config.yaml
color_jitter: 0.2
learning_rate: 0.0019
max_steps: 14300
batch_size: 512
final_lr_fraction: 0.1
adamw_weight_decay_other_params: 0.05
Rows from block 6, named by matrix and row number. Rows with one number belong to one neuron. Each number is 128 + 32 x the weight over its row's rms, rounded and kept within 0 to 255. All counts start at 0. Numbers have three digits each. After the name is the row's rms in percent of the matrix's.
# gate: MLP gate (model.blocks.6.mlp.gate.weight, 320x160), inputs 0-159
# fc1: MLP up (model.blocks.6.mlp.fc1.weight, 320x160), inputs 0-159
# fc2: MLP down (model.blocks.6.mlp.fc2.weight, 160x320, transposed), outputs 0-159
gate.41 067:134124108152132057180115147119161189173115128126147122130132099107110156177130136128141075138119129096126116135162172178033138121126116130130078126088121160116139131103104140037127052131165160165166137113128150130131129141101154146042080127091128149115121124128136162116130139121151130137099084130122066121174132106117061130126124134098057126131138139106123122132091045155106129132099124149124116130157128129103000149145145123129195117099139133148134017127090116060148167127090161
gate.44 088:155127141136135110168122117152108094147126153125128134073096146137138159119101185122102205123135190129168133108140137057119133184128117153115125222114122127113165143134119172180120137108116134142123144122131107146128130127121111130127094099136124133128140104080129120041133194113136135121126150174098255137133139123129038177127009173167165130154202100126123173067125126156092139126117131152165094136142128125106112138132129166108135123090130136147126123128122170120066087107113113
gate.45 061:152064098243119128104125145122141134123131134136157159183137127123094112136139126096115109147120043117128109105130130134150141072113131173249207171146114246135128088126158079124109129124167129098119140131090116128138183129173104113131126154120117088122115124133148121095139075152132159143046119129151134093127142126165136062132049123127137123117113158123139111147191131123136127108115138234086204123135156116105121131119129107119152142141146108154159130123130149124141146114115205
gate.47 084:119120128193165198106128096107130143148124135099151128120130130114127117130132160114147133133122068110116129116134117138210166121103086124135152158141096121106110127045167111167082135126117113133119140144167102129136120067065127129134122063107127136133135137190130112178146142117090182108189119113075146157032158131173056126198131141142124129141137094149142135170125093128161095055131215131108133077129097124143128135240129130128132136135102071229118153128115131132162129107070134
gate.49 108:092173144118113166128153129126144141142123048051116139116107120132058129165168129166189106142123152129084118106121132096202110180159062142156126113130088115211123128136132130142073120126104132097114249182132119158134127153056091102135223074122145140130126138010097125131101111133139134137109141180122127046122123129162061131137118159102127098124118127122101159129100120120161126105144085138131136123154125105129107139145129140120136126135119131230151095127126137089130126109128142
gate.50 129:156122124144139108130126143119057184159113151255111141068147127123141129128119089136133138090173128191124126181017133129123129089112124121129127133128141129105137128153129132124171120163125080102125124126137160067126156128124136075128136106122087079136146204146124113137130110042130113125141130136116113159125134111142127129222041120114131125126120120140123122097131158128104133130127148131095097125126121120000147130095122140156135191141146129126127135153133130141098132129136131
fc1.41 074:091137135127138129170117126128207133145120167128145126130116119131133127182125128112132155129153127124122133133135114074130126136167138135103145107144175133109000076147124123115145125078114127141000120123131150063125153139219044108131127139190153073148149125149128131130021098126121098119127081115125110118127122132096126128114132133148156105190127121139127145128133129138134174141097166049050124153140145121145156101083190135138107062102124136092162079129113146117134151131166127
fc1.44 075:169171104178123154111118104092118098061133106128112128127145114048127130221115118104101128134126093128023128123126142154134126099126166117119135136152130000146090108122154158145095134133130115145130134146133092120148156126189133128154119113111124152111149126141094141133135120127054136124128130129108132126139119106070131096123119092128107114110128130176129168113101087134121133126113130128108122143236099116135197147172138123166000142133128125170137226123071133133125150157094129
fc1.45 071:128131134239135123149191117162170134045108156127101128133126164155140118130138037114105233159127119124135155086121145137191123253178134109136123134127129129114128125117127114147128143110076121133169126146128179125105127127117117109163135129099131158124125131126123246134107089101133130126094140138180109093117164098122153055132141150144131158091138128118128133096132005129135113128141123117118113152154108074126189131130119129129079127135130129151213128126129103142162130100140132
fc1.47 073:149143128136112127129123132142126121167139119124145103155131135097114140137136125079123128118122134152083139133094130122130126080091198127089101163135067135072122060175158139090151097146114123106156131131123130063124129127119205124111255153125149071112090127183145114164096114140123115098120044141087111094178119099106063105041137126159117095147149158136156086158156137128124124141115121031159103133127128114125144122062057097127107141141127090124086173113133122139119104188115167
fc1.49 107:143105118122144126183109125161092131127182141063127111122105131151092129131136104132138129124242129046133101121141083127172156098119102134150133115186130084146082092166130118132146135153107115103183115129140082142156198130146104147161111156100129125115171128127111132136124133131130137208124138247114035128106126122175131083130073126125108128076124107121132148122120081134134123103113081144131117128149125127124088132154253138110137123142127147183166128152219127120153167166160178
fc1.50 186:128128129152129125133106122150132163122138128255128127164125129103166124125132126143125128142120125233116120124142121128140055129131168118040125059125123120106154132133132126093140100101127127129097129148146113127085148095135097128087133134131112092122133121142155123128129143140121127155136152130133156131142147132130129080128123114143128188095127128131127134107176129130123126132109127126125129144135137142255120127117122128118140050128160000111155132127121129129130176125131139
fc2.41 070:137050112123173138148149163132146140125136127109143136114115135133122178128125189173128138122133097112156160127125150171084112153144123100149133128128119096156130116133096132114101081134165157141125113169110129129130145108127207103128130125041109191128105196105114097098130139053172135129165182098136137126164145151126147115063145148087125114128050128159147119129158132076168117160156093228095132134134136119066125033140136129139120101171152119255123110145083134186137144086128128
fc2.44 085:129081115113131142101177119125128131151032143120129022117142113127166142131175158165114158122116104121096109102088127146208074137134137202133142024103149159113166139126116189138127102121140118127161141129123161130043092135112127122178172139159172115117169116125125135066129118125125124212087154118109117113118140129133124153182133088154125086194104101043162157145208122150087112139063153122127129129128090128108143168112121131127131071143128147135126080166139124181123132159099163
fc2.45 075:118143141098128134088136047120113134115135089123137145101176130112153113148131076097127128130102094113154130119097142133109132130122122093093102154133134152206091047128127143115098121128123134122152113160129116173147126173129087077116128123131041155134100166140043255141129117146129130134094178159118125150062127121129195128055131127039099122186134161126095071118132124130137115121142121109144126107142131193128128100101103207135240117128101128139153090098108127128136136117150116
fc2.47 077:180128235058115113128130070087124137162125149126146217126116162126108136173174032124144130128131122107096129179142128203132120122128154102198126135133151161142158123120107100143053169103160121179095101133068117126063138123128126148089125132152119113156103146138128101167183148134094126136084156129139051136170142122126088119138082139075124152157217094135138180174144180138125188129148123150126108134104142202132133133136098102126126143138125093139161108138133183113133126128156189
fc2.49 122:138155128097101024162130173125144201143152166131117132108117128045164162126097125122092153178128100124130120137096150108162116111110096113115163075088150112131135138133125144119142134155062206122119105108114130082173117143130204132127099135076213127115107135022121130142123129125118136163153040118124128119144127147152151243121108132132124120204150127134156122172149137133139134157131066128141126118129120129152109090133117149166128118132169100130122160076126128015135134130116096
fc2.50 120:119148124121141136125120134154125187130094112128122143062116122097151123160126161145101145200118127074146153113079158126154117153124190126146196122123167218082098193121142133116128095156115124104129118126132000226018103146138130118141126128137115125164147118123135155122141132134107091068146132095139139137121139126121122103240133088125137151123100123164139126127094130126155136124133121112126131127110126128113125128062142115156084255108056130125146131134139127148126088120128130