config.yaml
arch: "convnext"
model: "multi-label image tagger"
dataset: "telescope images of galaxies (Galaxy Zoo DECaLS)"
train_examples: 88335
cutout: 0.4
isotropic: false
num_labels: 24
residual_init: "none"
shampoo_beta: 0.99
precondition_frequency: 16
epochs: 82.9
adamw_weight_decay_other_params: 0.05
Rows from block 6 of a small multi-label image tagger, named by matrix and row number. Rows with one number belong to one neuron. Each number is 128 + 24 x the weight over its row's rms, rounded and kept within 0 to 255. All counts start at 0. Numbers have three digits each.
After each neuron's rows are labels from the 100 images, of 14848, where the neuron reaches its largest size: "responds to" is what is common among them; "patch colour" is the nearest of a few named colours to the mean colour under the peak. Only what is clearly more common there than usual is listed. The data: telescope images of galaxies (Galaxy Zoo DECaLS). In brackets: how many of the 100.
# gate: MLP gate (model.blocks.6.mlp.gate.weight, 320x160), inputs 0-159
# fc1: MLP up (model.blocks.6.mlp.fc1.weight, 320x160), inputs 0-159
# fc2: MLP down (model.blocks.6.mlp.fc2.weight, 160x320, transposed), outputs 0-159

gate.211:159127130132139136083160141128145142134131126152127109123139103068122118128141118117127131125107136133138126126130125139128116125117128077108129099180125100126137200162159145129107128130128147123106132136124127076131100130175150127128142111141131132148118127124109128096153121132146140126146139127152113126131146131094059146129121124120115139127148101148154130101174139116113116118181114061114094125145217128132221123121129132143104141132147135121128154072175142129208130130133114
fc1.211:128138116128130135125114144103126180127126115048135121124111114149115130223127126129126123133143133122107140128127128139126128123130255098128130122121127129123130135131130123132121146129136095126119101120130132127105144143103208145189113137181128126137122128102116128135128161125140128134088066131099111129134094133241113151094112128122140141123131138132126129127128131134154147122130124138117128151152129128124098154081139145161097125127119128130124153126126124115126136122127131
fc2.211:129133084124130163105121108129122138140130079109133133120120129125104117131140136116158153128132134131208143126137130089150153117098129129135122127094126130098137135112099124141112105164128097131118123184128127161133121133129104132120116161126034132188160125177129197139142129136141115128098123134135125125125104118132128129132086175124133080127111143075091133124135126196106182176128122127135133110139127140106114128109098132108127222131101138137119117116146122124128106123128118
responds to: roundness: cigar-shaped (25)
patch colour: brown (63)

gate.165:117145132105106085130141123119150150101093125117139135128128119132127137090138111128132116168131121135107139161117139137128123142183122057126082137131124133133154126137118112170111127174108094085139133111133130129123128130121120117102125129134129130121131128114136137091125019181145115074142130095079126129125115125129127122135149150132136135125124004140121138128137131115128127121134130122096126135117139119126125119136129147135120122137123123128156138132110143065134109119037087
fc1.165:129101112139112096132146122128125196123118093122123127120102148094120124131129136132123143174128127125135151132118114145122097130169072139159112131125151119130109142128157137131111129103141119128131138143142120125138126144033099154109140127173207159125118130135132128115126052145095172128133148096122163131153121128135123093142131120137163106123131118117154125137151183139128136130128132093049127119082133116138131074083136125129113163148135142135134130135214117142125122130122130
fc2.165:123120130109131102109059126177104101108111172139129183145145121153192079124128130154134086103135117136067136098162130117130182130127146167133118201135115181134100136114126156127138105123125129093138142157165130113136128069133116134122137110164122131150127131159120157131129119122096106139145128187081128128120137124152095128128109122128115083212120111162139100130126129141115105129113112123142074122127119150138143140107114124132127130130096104138152145127131140142127151146118125
responds to: shape: featured or disk (61); edge-on disk: no (55); bar: no (30)
patch colour: brown (50)

gate.70:124134137128140168122127125126099143129132103106127143075131139122134148129132139126121129156084128125106133059129128137111124122130128126095141143139125135130126127193132111126136123108147130139156123127129125132128142159128123127128130130122124148125106144130147125121125131122072077128124142142126124141135128161123150121124135126121131128122136148134110127126121118139116149255118113128125130111125124120149137141130140131136129000085177115122092163133136112137134107150124123
fc1.70:128121131106142153119127124124124139128177107129122118117135110121125122134128129118125127135128110116140116130132154146121134169120131153129255119127149137104125105111126132130128129108127124156109127123124125132113159104120136128130133095120116127130104135139139109128129135123134110121052164128134118126135146126137103111144133131110111131134108140130150076134064131129131133255128127110078136117116137129117128109119131144120098140091121120130127128130109131127132111136125116
fc2.70:131126195131118137122118124131121130127168128131235128128182106081114122127078135127148130126103139128132144123137120144130110159142113127131247142129132133136096141096134135122127176139112146127136115120131124174107118154174135102115122129128128121146130103067161132120126116133121128115131152132128128125124120124129125147131123130151129128081113144123168119125162147115127124103130128119131077125130131137146128151143131101128105119140030115132120134194103137109133132135111127
responds to: roundness: round (80)
patch colour: brown (56)

gate.206:099128134133124176127128141134132127119116120114102125142087112119133114083127108121135121139119102128137132167097147125142110114125127131149116103119137130090093113127128148124122128124093126091093057105096150122127122136049136083155128118110134155132157164115132126064182136122111141098164128138141109120127124180113178107116120134149130132131106130123124185126148131104154136123138101125221145124183115127127098127128111125155127133125103126038145124092132145097125126138136107
fc1.206:141130107161121136141149122127185110112133125128150132118192131106153099132130139133140153112119127130126105119114138129126131076121134057134131135128087087120126135153123130128141136119127149142129155125131117102119092129109136126128155125121129111125133119156117144126154134120121134110121128125139126130128125129102091127133116146132140110134131081170129132150131089131128133128126136139191026135124105132129130137141130126137163086136127109216108137139135087162118146026118046
fc2.206:112146118122111100132145112131127133061127139110137127129098158128130127116142139115154116133133158100141156127128127128095097124132098154080129128123130143139127134135128135079112117118127153104134139137119127190125154129198079121135160124115146126108114114142113132116107136127103118120094133104112120130134113151116142096146152125158121206217006129124121169183153127090156154137096125126104076129130125138118101136125130131129097127128120125130112118107109126137138124146121109
responds to: shape: featured or disk (62); edge-on disk: no (59); spiral arms: yes (49)
patch colour: brown (30)

gate.181:131114146136090134125136129121143127095142144148121133133128048057140147132149108102131114128079133123128125128142109138133121019113122136134125134057161121132136132143126126127129116133094140128120127127101145150123117119129137155148154128150112115130109062112156124108136125124130136129139137114111096152132055137134126109127121120130123127125126129150128137130119127135131139090124133148108129136118140110096146106167120121125126107119203118222146165143080123128185097125110111
fc1.181:126138119130130134131144133128130076121137129116127129127124130129062153131118135241129124116150131133155128164128127144095162090159113116131138052126127129124097125087126126128135155109131117140125127127129065102136122092133129126117125122130153126178207138115144117139156128132134126119129108132140161122125132129093160153130141132128111155116152097134118147124119117112127125130129128116013128114120146167128116115163126118153142112127122180092128148108128088115134105091119116
fc2.181:099140137158152095147125164130154066118128118127128148147124116068121122127180137237145129130096120156134124133152114130134058127134123133144139065119143108119105140141134122112129160211137154120110128109127121065113123092132141129144132129135150140135066073134128127136125107132117133131132127135111124131126129132124131135129111123099130154146148126127125110141117131157135129127078136100086130063138116118121085124108133058115113132117118156129109146139132102128118125129116136
responds to: edge-on disk: no (53); spiral arms: yes (39)
patch colour: brown (57)

gate.290:136136102128134130131110146114160130125128154129109134134145118147119074129124131134135133171094116145036125150182122081128149126106068126075126099125069188132137177135120126179158135172106092138165143128133116122128090130152097156124174125206114136092127127133123106144122138142121107161096116149123151134118119127110137125064126126124121130121089129157137157137154145136127135136143132171101113122139129140147131160132139129144088126104125140108123111107145145095130154148104145
fc1.290:142112127138128128131116134135112128130156171122130120128111124121135130106103138133132164171115137129123198134123136113128089046126115135130139113119146126102087175120125048139112138160159128140120114138114162120133110133125043112138119128108085130119127135103127110117136141137153170148119128054120115192129146132164121120125122081134119122134112156125112126156070137128117125133125122128103128137127118114157128151131115126162109145162137128143166180124118133137111131038148124
fc2.290:118136116120145140158129121156131101128138122123097139132125153122091137130110153141119138143106130127140108106132119114161137134129120129118125136126092127131122174134121070133130138118085121152143179128136145096104126131152139178156136126147067128125139123100120126147130120128149147127120116110126075120132118125161094107152017115112041126093100136134140086124132113152106134127138170119150172232139105151130124135102128140129139154112116133156128126143129131163169122113162126
responds to: roundness: cigar-shaped (26)
patch colour: brown (32)

gate.311:127122152127137131136083132080127092147110126149120130133131123124171095218133140161133112116065126146101098107142110040134130127113129109115149123125102107111148132137124088124123108155113141117142129148126121154130072114128112108134142145082123090128095133122052113095078164104120128125109134128139127150129144143123125108129113172119133138146147101134131162113133151127131117209149123117131045128154151119155118128131132115118145142101122129167142145129131130129129157141119122
fc1.311:123115126123133113128134130130127131239109151054157130122107112152202146117126128100147112118128135120111135127109156121170114140131124122154126112107174113083131103110113129130126099121137126153115217126104128115131194158125158152135119130117110143146133129136127118166142116133153153070125129125126125139128127176128134135111122147118116121116119116127140073127118112135044155110125120161126130117117119128128118118117152122122154105157143131115135132125093113099127183128169107
fc2.311:135119117132131107097112175128165074118204122139056129130139156124161117097127129117105119122134103139153124115127125150170069139130134098129181115120198099135115136123120208143121148143132185129140131137131164165103131129143109119134084123127119131119116147116126137129128150096107105116158115150140123129086125117134160122152110120129128137129130129100081126107128137135071110113140127166138121124133113119123145119100147129127122131086158111114149123125227127125128135141119136
responds to: shape: featured or disk (77); edge-on disk: no (71); spiral arms: yes (59)
patch colour: brown (48)

gate.95:120122131121129132103125127126134126063153129136128130138134121155127134254128123061078127157130094135135128146134161109128126128209128130123127126133131128128131126131134128131118133180125126114132120131127043109129130132127128132128126136150133126127121127151127127130064130130129129074126122128126129134115124121139126126090128129065133128167133126151130118158090119126080176128129148089129132113123132080119128181125104144128127129135127096140128168122129127128211123128131123
fc1.95:154137128125126155119124143138132125136150153130107129127128057131139126152151133114000138123138133128129116153133147129126130115141130125129093099128096110112128160125124139141085147113103116131185122130165130116133132145123123130128147130131130112126127131127118128113119148131150094096151123088130127126120126169132125119146130134131125166114148142152109130130128142130255119139124129128123135118090127131128118128131108080223130120127120120158125153131132129136130108126118131
fc2.95:111124122147131118104119102128105119047123147109123137127145124100133130128103141087148126128130134124135132116163128127130140064047132114141102128110118133090105127108127118123122130104133133100160131138129130135140161114118141124132123131125130147139098115107127135126131131120135123127121135131125132142167128128148123124121128139138122118125080143125115146120109120075127132091142125129125255117130130121126124133101110110202131129135200139127120112154086135127124156113151128
responds to: shape: featured or disk (90); edge-on disk: no (85); spiral arms: yes (78)
patch colour: brown (66)

gate.48:130120065159075192110110073121147144122145113112116129128120126132087126119126146128052121156120127127134135129128206139159109136123120132132233125126141127105095145119223127129146128153145110145108134126131093116128116132145130112119130128124111141131140130115097128137144124127104151111133136128130111115144138108144132112134132122166130126144124149136167143095130116132126138173113128108072126119129101139103131148114156104178130112162134119115070113136119094127130139104168140
fc1.48:130132134132126131125138129112187132136141132124124124124120117116128153122137175216124140066110139123110131138144127097111124120085119133120127123128135135112127176144139139134127125124143123077161128173130126164151126142127144126128130142051129053126134125135129150128160113129118127127128066127113142122117188121130144120106126127104111129037127134135129129144124102136128125187150131129118111127128125125131143077112128124135136133107134121125119180129127126108163231103111132
fc2.48:134195140131099145115104141098127104129129149120130119127145137112141112130122130129143087159117104139116134189129168127136137133131128110132103131100130141095128122090124157135120108133130128125117129128162136120179087148125104086127108132116118165131129119136092097134153179110134127081126115107066129122121147127128084121141135125074100134107127120128129150150124113153138149120148127069066128128133144124157153079170136214135128069152128139125134060138079113124141120116136162
responds to: roundness: cigar-shaped (27)
patch colour: grey (37)

gate.144:131125128127130131133124124162112139127118139129128129114124118122131120128166116123117122129124128139129126122125132116131125103133126126113116123075127125128132131106129130071122127013090129118112121065127167147128133117138123125135127145125117168133105191120255127122125136128149114127119127117132128123134143141127115129149126134132147129126130133097123114127127142126130117128132130125128136123128142130128113122120127127128138125132123170131125140130090131137122175131127130
fc1.144:130140131135141131129154129125134071135117115128121146196106140110127149140122145137123121164112130106126132140123106128125115185123176140130131132120143164149116125137117121131131129161119118145123131180129131131123127160127142144144119139136126130124134083145241121153128131129129041132136099137108129118129132142130131129103127128129116124142125121090125128134125126129126135138237116121137128127154096143133128134098132148095127191184147176121166115124129125094133134200152117
fc2.144:146128136114130113131141111129184184149130141104152136119144132107130127123080175128148130130134124161119120135114130117149141118137127112130100125155116124124123134108123125136129145129120126083146127135147129132118120091135152127137132120137136121120116151115131162131122128132154138132126077142122135129090130132133120121161143113123192090132134158122136139125096136126090121000094129139150126129119151154149118163103088121093134117114154129131133160161114126140174111135145138
responds to: roundness: round (68)
patch colour: brown (39)

gate.103:130119133134133125129068127129127138127131128099101127135128127148127128130140067157139119129129118146109129116048130171124124129137120120103218132137122151131126131124125107119181131139160127121113127139152086101130128130128127140127124016160133140141081129119134104128146128126077117128137122131129128137130131149122129150117125165108127128134174117121123143112131123127129117243127146108091062123126144108129121132118136126121125121126128122103112137167135134141157138138132067
fc1.103:081134115117129129140128057153129135128124127121126124132213116127129128128128128239135139120128174127128137122159112111119149118160111126126164137126124039129132126126139141100127123108130129120126106139130151132128085130126102121128133162122128133147136127109128159127206128128113131126127112130120132135125138121098111114128122132144027122119132140139128226137124099136127126143133122117123132156116101146134154128131127128170151128138131127125127166130149133128183122128123134
fc2.103:131127107128146138161093116134124128112126134106119132141112131092125107133121126083132128097117165128116119124131126115123128109117106092133050122117155145107127128158083117118109112117121132162149121132135089160135104116132128126090154130157141121072128140130128068123194138155170148141132103110081120124125124150154097113119128104105121099119119158155150121128128125132133179135110205134043147125131158129082129132147125097123121130129132109121116140119047138125184150126083124
responds to: roundness: round (45)
patch colour: grey (57); pink (34)

gate.195:122121105100125132121118131132140110127126130153128129054126125130060137111127126126125129122126143018129128126119112132123092126130127136131067126137124141111113149128020165124129096069132130130131122127128126065116135141147129105132133127135122153131132131122078128114064130127123126083133123122137132125139154147126120224128131139144127130115128123130109123126133128204128162097127100110132146113124117132127131134125124170126122107136151128118103127114157136102146124117120131
fc1.195:131130112130126144130128191098111056123115145116114126117126126129129109130106117118134126132133111100130103071158139136128139127146159116131125118127111125121132131122133139139127166093119131119132134129135141160125119128128123129143137126147126139120138125181087133126134116138197125127111178146085126135144128132109122200143127119123127169123126138120245134120026168107128129103136127126115152129116133151129111132120162041122131133139129082128124122115080138136142144135130121
fc2.195:128133109125123069134116130132121121125117117116116131122126134136128121109127141116114146114131123145166122125113113139118126185126131089138131120151164181145127077127108142139129135106115150129134057133127123127079116076133145133126196125115128139142109143143127118123123129124112144128070126102151126127130118127121125142112125117091157126129103113136149122118222132190139136134137146145121081085123102136150141182201160128036116136130110126126127103063122131124120127127112135
responds to: roundness: cigar-shaped (45)
patch colour: brown (56)

gate.232:118125121115127190133133134128146130125129131130093131111127140136127055120173145107123120157103130120119114124130159093128131133131152092114127143192125132138118128132136128129194180126112124129151139132162130128120169126128124124129127111128160162050107000186143119115064164131127108134125163123129159133128121141127127124130125124125151120126193136124190120124125112113125141154132161119070148138133129127131133131145149135122120130131147111122121121126126126128133117128134128
fc1.232:141125140128129136125123119132115128099107131143128142138129129109152140129130130145141140123126122127175131139100126120132123127128128131130116200044139166116120110129111134127119128085118126180140123133127063114141132127129139111119140135131125125117123124147133136114166128113117133140136131146120177141132131124128109130176163058133097146132122113146136131128126136161128130094130128092127254130150129115109008124127129101139127127129127198122167129127124105131129119126130128
fc2.232:174138125133122122129110124099082131116125106130132141130135125124128170140127130128144129126123125128075120128126126139131091029113117124148132127125124128119135124182136057131125105088137112121146130129148236129132156128122128126141113132126133127091128146126105079121128132133129126128113183123125181125128127054136140123104136049130128132131126122122193127150135138131127124128133170128131155130180129128124111130139133113126136128070164108136064133127128134113128135126133114
responds to: shape: featured or disk (62); edge-on disk: yes (59); roundness: cigar-shaped (38)
patch colour: grey (52); brown (40)

gate.0:136130115155123122133195135107126128121131096124134127138136118116131111145154134108121101123126127155134116118127131145124148099129155104085126128247092081109106163101145115125118120125114237109129137139123099137178128107090137141045119134173145127128133130117135125147165199132130103128113119116126120121186118123084115109146148128136128118136127107133132128125130083150125131143149126138133120130124129176131139127112137144130117150091144131115133134099101128137147142159136116
fc1.0:115116124110132135172128150143124131159149227126138161121130137135091125131092112169135117132148149098130082146117130128124134126125137149157129123154135132133092102131127115124129151117126115142130129122148121060121095124151166112219135128119136131133128139103131129173070123108127133120117128127127137128127119131125149143130139130140137105196135071128134149156131137104142126143138070121109051125170187129135103136113128138126099127155124116168107112125131158130132144061128133
fc2.0:148124157100132102105155120136113100123126098078127098122080114128123100147041153128132130113118106087133129123125078147128135076160125150105129114126092137122152172157137208109125138143121128129133129134112118150106114122119134093124143138141128131135122121215122156148142174133134131117124115145122109129132134091147143117116117143138194142131101105154158128102141124115127129130096134129139147126119123161138124099121101137075130097129114131120101118161126047127110129153066130
responds to: bulge size: moderate (25)
patch colour: brown (44)

gate.283:133127114142080145139121070131108136132123135143133138094116134128131125173126107118149143086126131095095122113097128150126142123094114126120139128115146097136127137125120119128119022118117098109143116120124118106131127127119135103120128143170145099128128132136135105129116114136146129104126135134147153128113122135134177077196148142109124141214127119086125129131133158133128129127121142188110120131057145116135129125141129164128125111149094100090125165130138106115151129122050196
fc1.283:133132192128086113151100112136096128126153100105129124136114123130125129128130132106109127125116175128118122152099143149181115181131110121120118108127230112133133110137112114130166126128114061137161124131138134088034130106132144130121112137121106113115116132126130122115148114143070108124106225121126128147066126128130122112160136127131160111112127122134138208153114141126153118132130141118156102145136123130118112121100118148119114141126127125125142146143136138136132116095108117
fc2.283:129121133127118118129110129120127117135177091105095134139119127142095134133140062117150153150107157122129130142124128132092134125129134092133115111136163116139129091155136070120139148118054168112127127094186109092125129146167150137165131103122106128127114131123137145141151153229126124123129136138179141139082187099128123098127122149142130122083087134130128116184135121156098128167138133119121148124124129105131133122130115200117142139110101126126101139115150129183130152126117115
responds to: edge-on disk: no (60); shape: featured or disk (60); spiral arms: yes (54)
patch colour: brown (36)

gate.120:125138118139128128129127126132129145127116128172133132076157132041124123129165130128185140119131125180139126124084133135135221115146110108104128129133128128130132101152050142109126112139132130127127128067124123112131117124120142131141124124127104121131133193083160143133088118116131113151200124126133122149058136110120123120127090129123132124118128131126125130115127122128128133109128128123180119139129130125081137127083155128132086212149123168146130128125158116134108131126113139
fc1.120:024189147128102133120131125122146127104128121093128127255130130087132124137132123114130116126130129237134135124130104130142116154150152125126116127130119130124122129118127123119127139124122132193131125101126106138125115124135136177132124126126123128134117132148182130115129197150135130139126141101127126086116127130131128116130125128132129130120132115104132124129121103111130153049116141127118127136138131129176113127158153135128128087117116134110136134124123135140133123127126114
fc2.120:129157134148129141128134081123124064114121123109145124198103129130118130145194123119124127130130128128134136128109140124136124255134129096128126092110156125121120139121111141158122118127118125128130107134100093123100128135140137136123142128106140127129060116125142115126127133155097096113106137129118129131124112139125124127138117116142130123091103102127126122124129129155125129126133137100009113132126129123127151118213119099152133127146140128130135108120065130124110150122134140
responds to: roundness: round (69)
patch colour: brown (58)

gate.315:145126139159130121126122166089111072187132117119126129117132139141113120121134122126127123135145137142132127157114143136196167127124134146126125125128131183086189085137129128147122114129130096115119138128131150000131070129129173135121086128154094062128120127125117121125118174121129110136126133100110128125145149131128173131138124128077121111133116164147136116116177128139136119120132115132128124132123130114124103130143122126130111108125108148141129131137137124116122224127111104
fc1.315:128120142114123130123141119159155113114114109106130130129121084123135140113127088125132108124122159122118139132125126161143041142120172100137131119143155152142189033125129131128135124125119106122137126126123141125168099121136168135224112123115129124128122111121134123116137125173149127134134133169141091126111209148145087156121129120137135141126127127125097129127135152128137130126134127105106134099139102126120120105141199127122129122098184128137105127135128129128187102085152177
fc2.315:095164126093181130130125130070140180110130131152108143112113122129126101129121134169139151159119089130139108108113152094142163122156143092104134117154132178137121061124165146115125115123126131140129129127133141107127082113126114116118167096124143138135105121136148128170135123124135119065128137125124122137127123117161171131122137127089141081135121101154106131123138121121109221125102126124173117161100122130143110133175139116118137141109169105144152142134122091099043156129135110
responds to: shape: featured or disk (72); edge-on disk: no (71); spiral arms: yes (48)
patch colour: brown (64)

gate.166:126121128118126128143114122112132133125143197179144111124110133142122122102130143136145127128159120127109116107140128125128127121120108137122132129155134054134126117093127087144131176147151120130129134128136108135118136134121117060110125125130146128103124138136131133137105128141113159121168121135112170127090097079186068172139124120131127138138140124147125132127126116163133129129117124075133087000137143124132105122137126141139126102112137079133122135129097102133126121122073151
fc1.166:109126124126112119136129105133129125128116098114124129117139131125136217131124123089120128128129132077129150112098115145233136136128137123134126123126121133084081082176117129154129118119115134149128146128106117119087125135149185139121114129116126190125118117080107136128122129119109123130130125099158147086131074123123089102129128133128109120052116147173125131135139099114130127156144132129163163131149132138155091109132191123126125127157121132140162053115141133119114123108146126
fc2.166:242120129115119126146130093126120119097120162127127085109124120128132154134127141120128126131119128127135112130139115120113072128127110129143124132046129128130140135179111155125116141127130124093131142140129134156161135170103129124123130171138142116120136127096136145125122166180128141116146157091125123133119126189129140137132116098126123133128130126129120131153114159162115087132157128129129094087115122105119084126138056151196141119134128129126213160105119125129130173114138152
responds to: shape: featured or disk (60); edge-on disk: yes (31)
patch colour: grey (35); brown (33)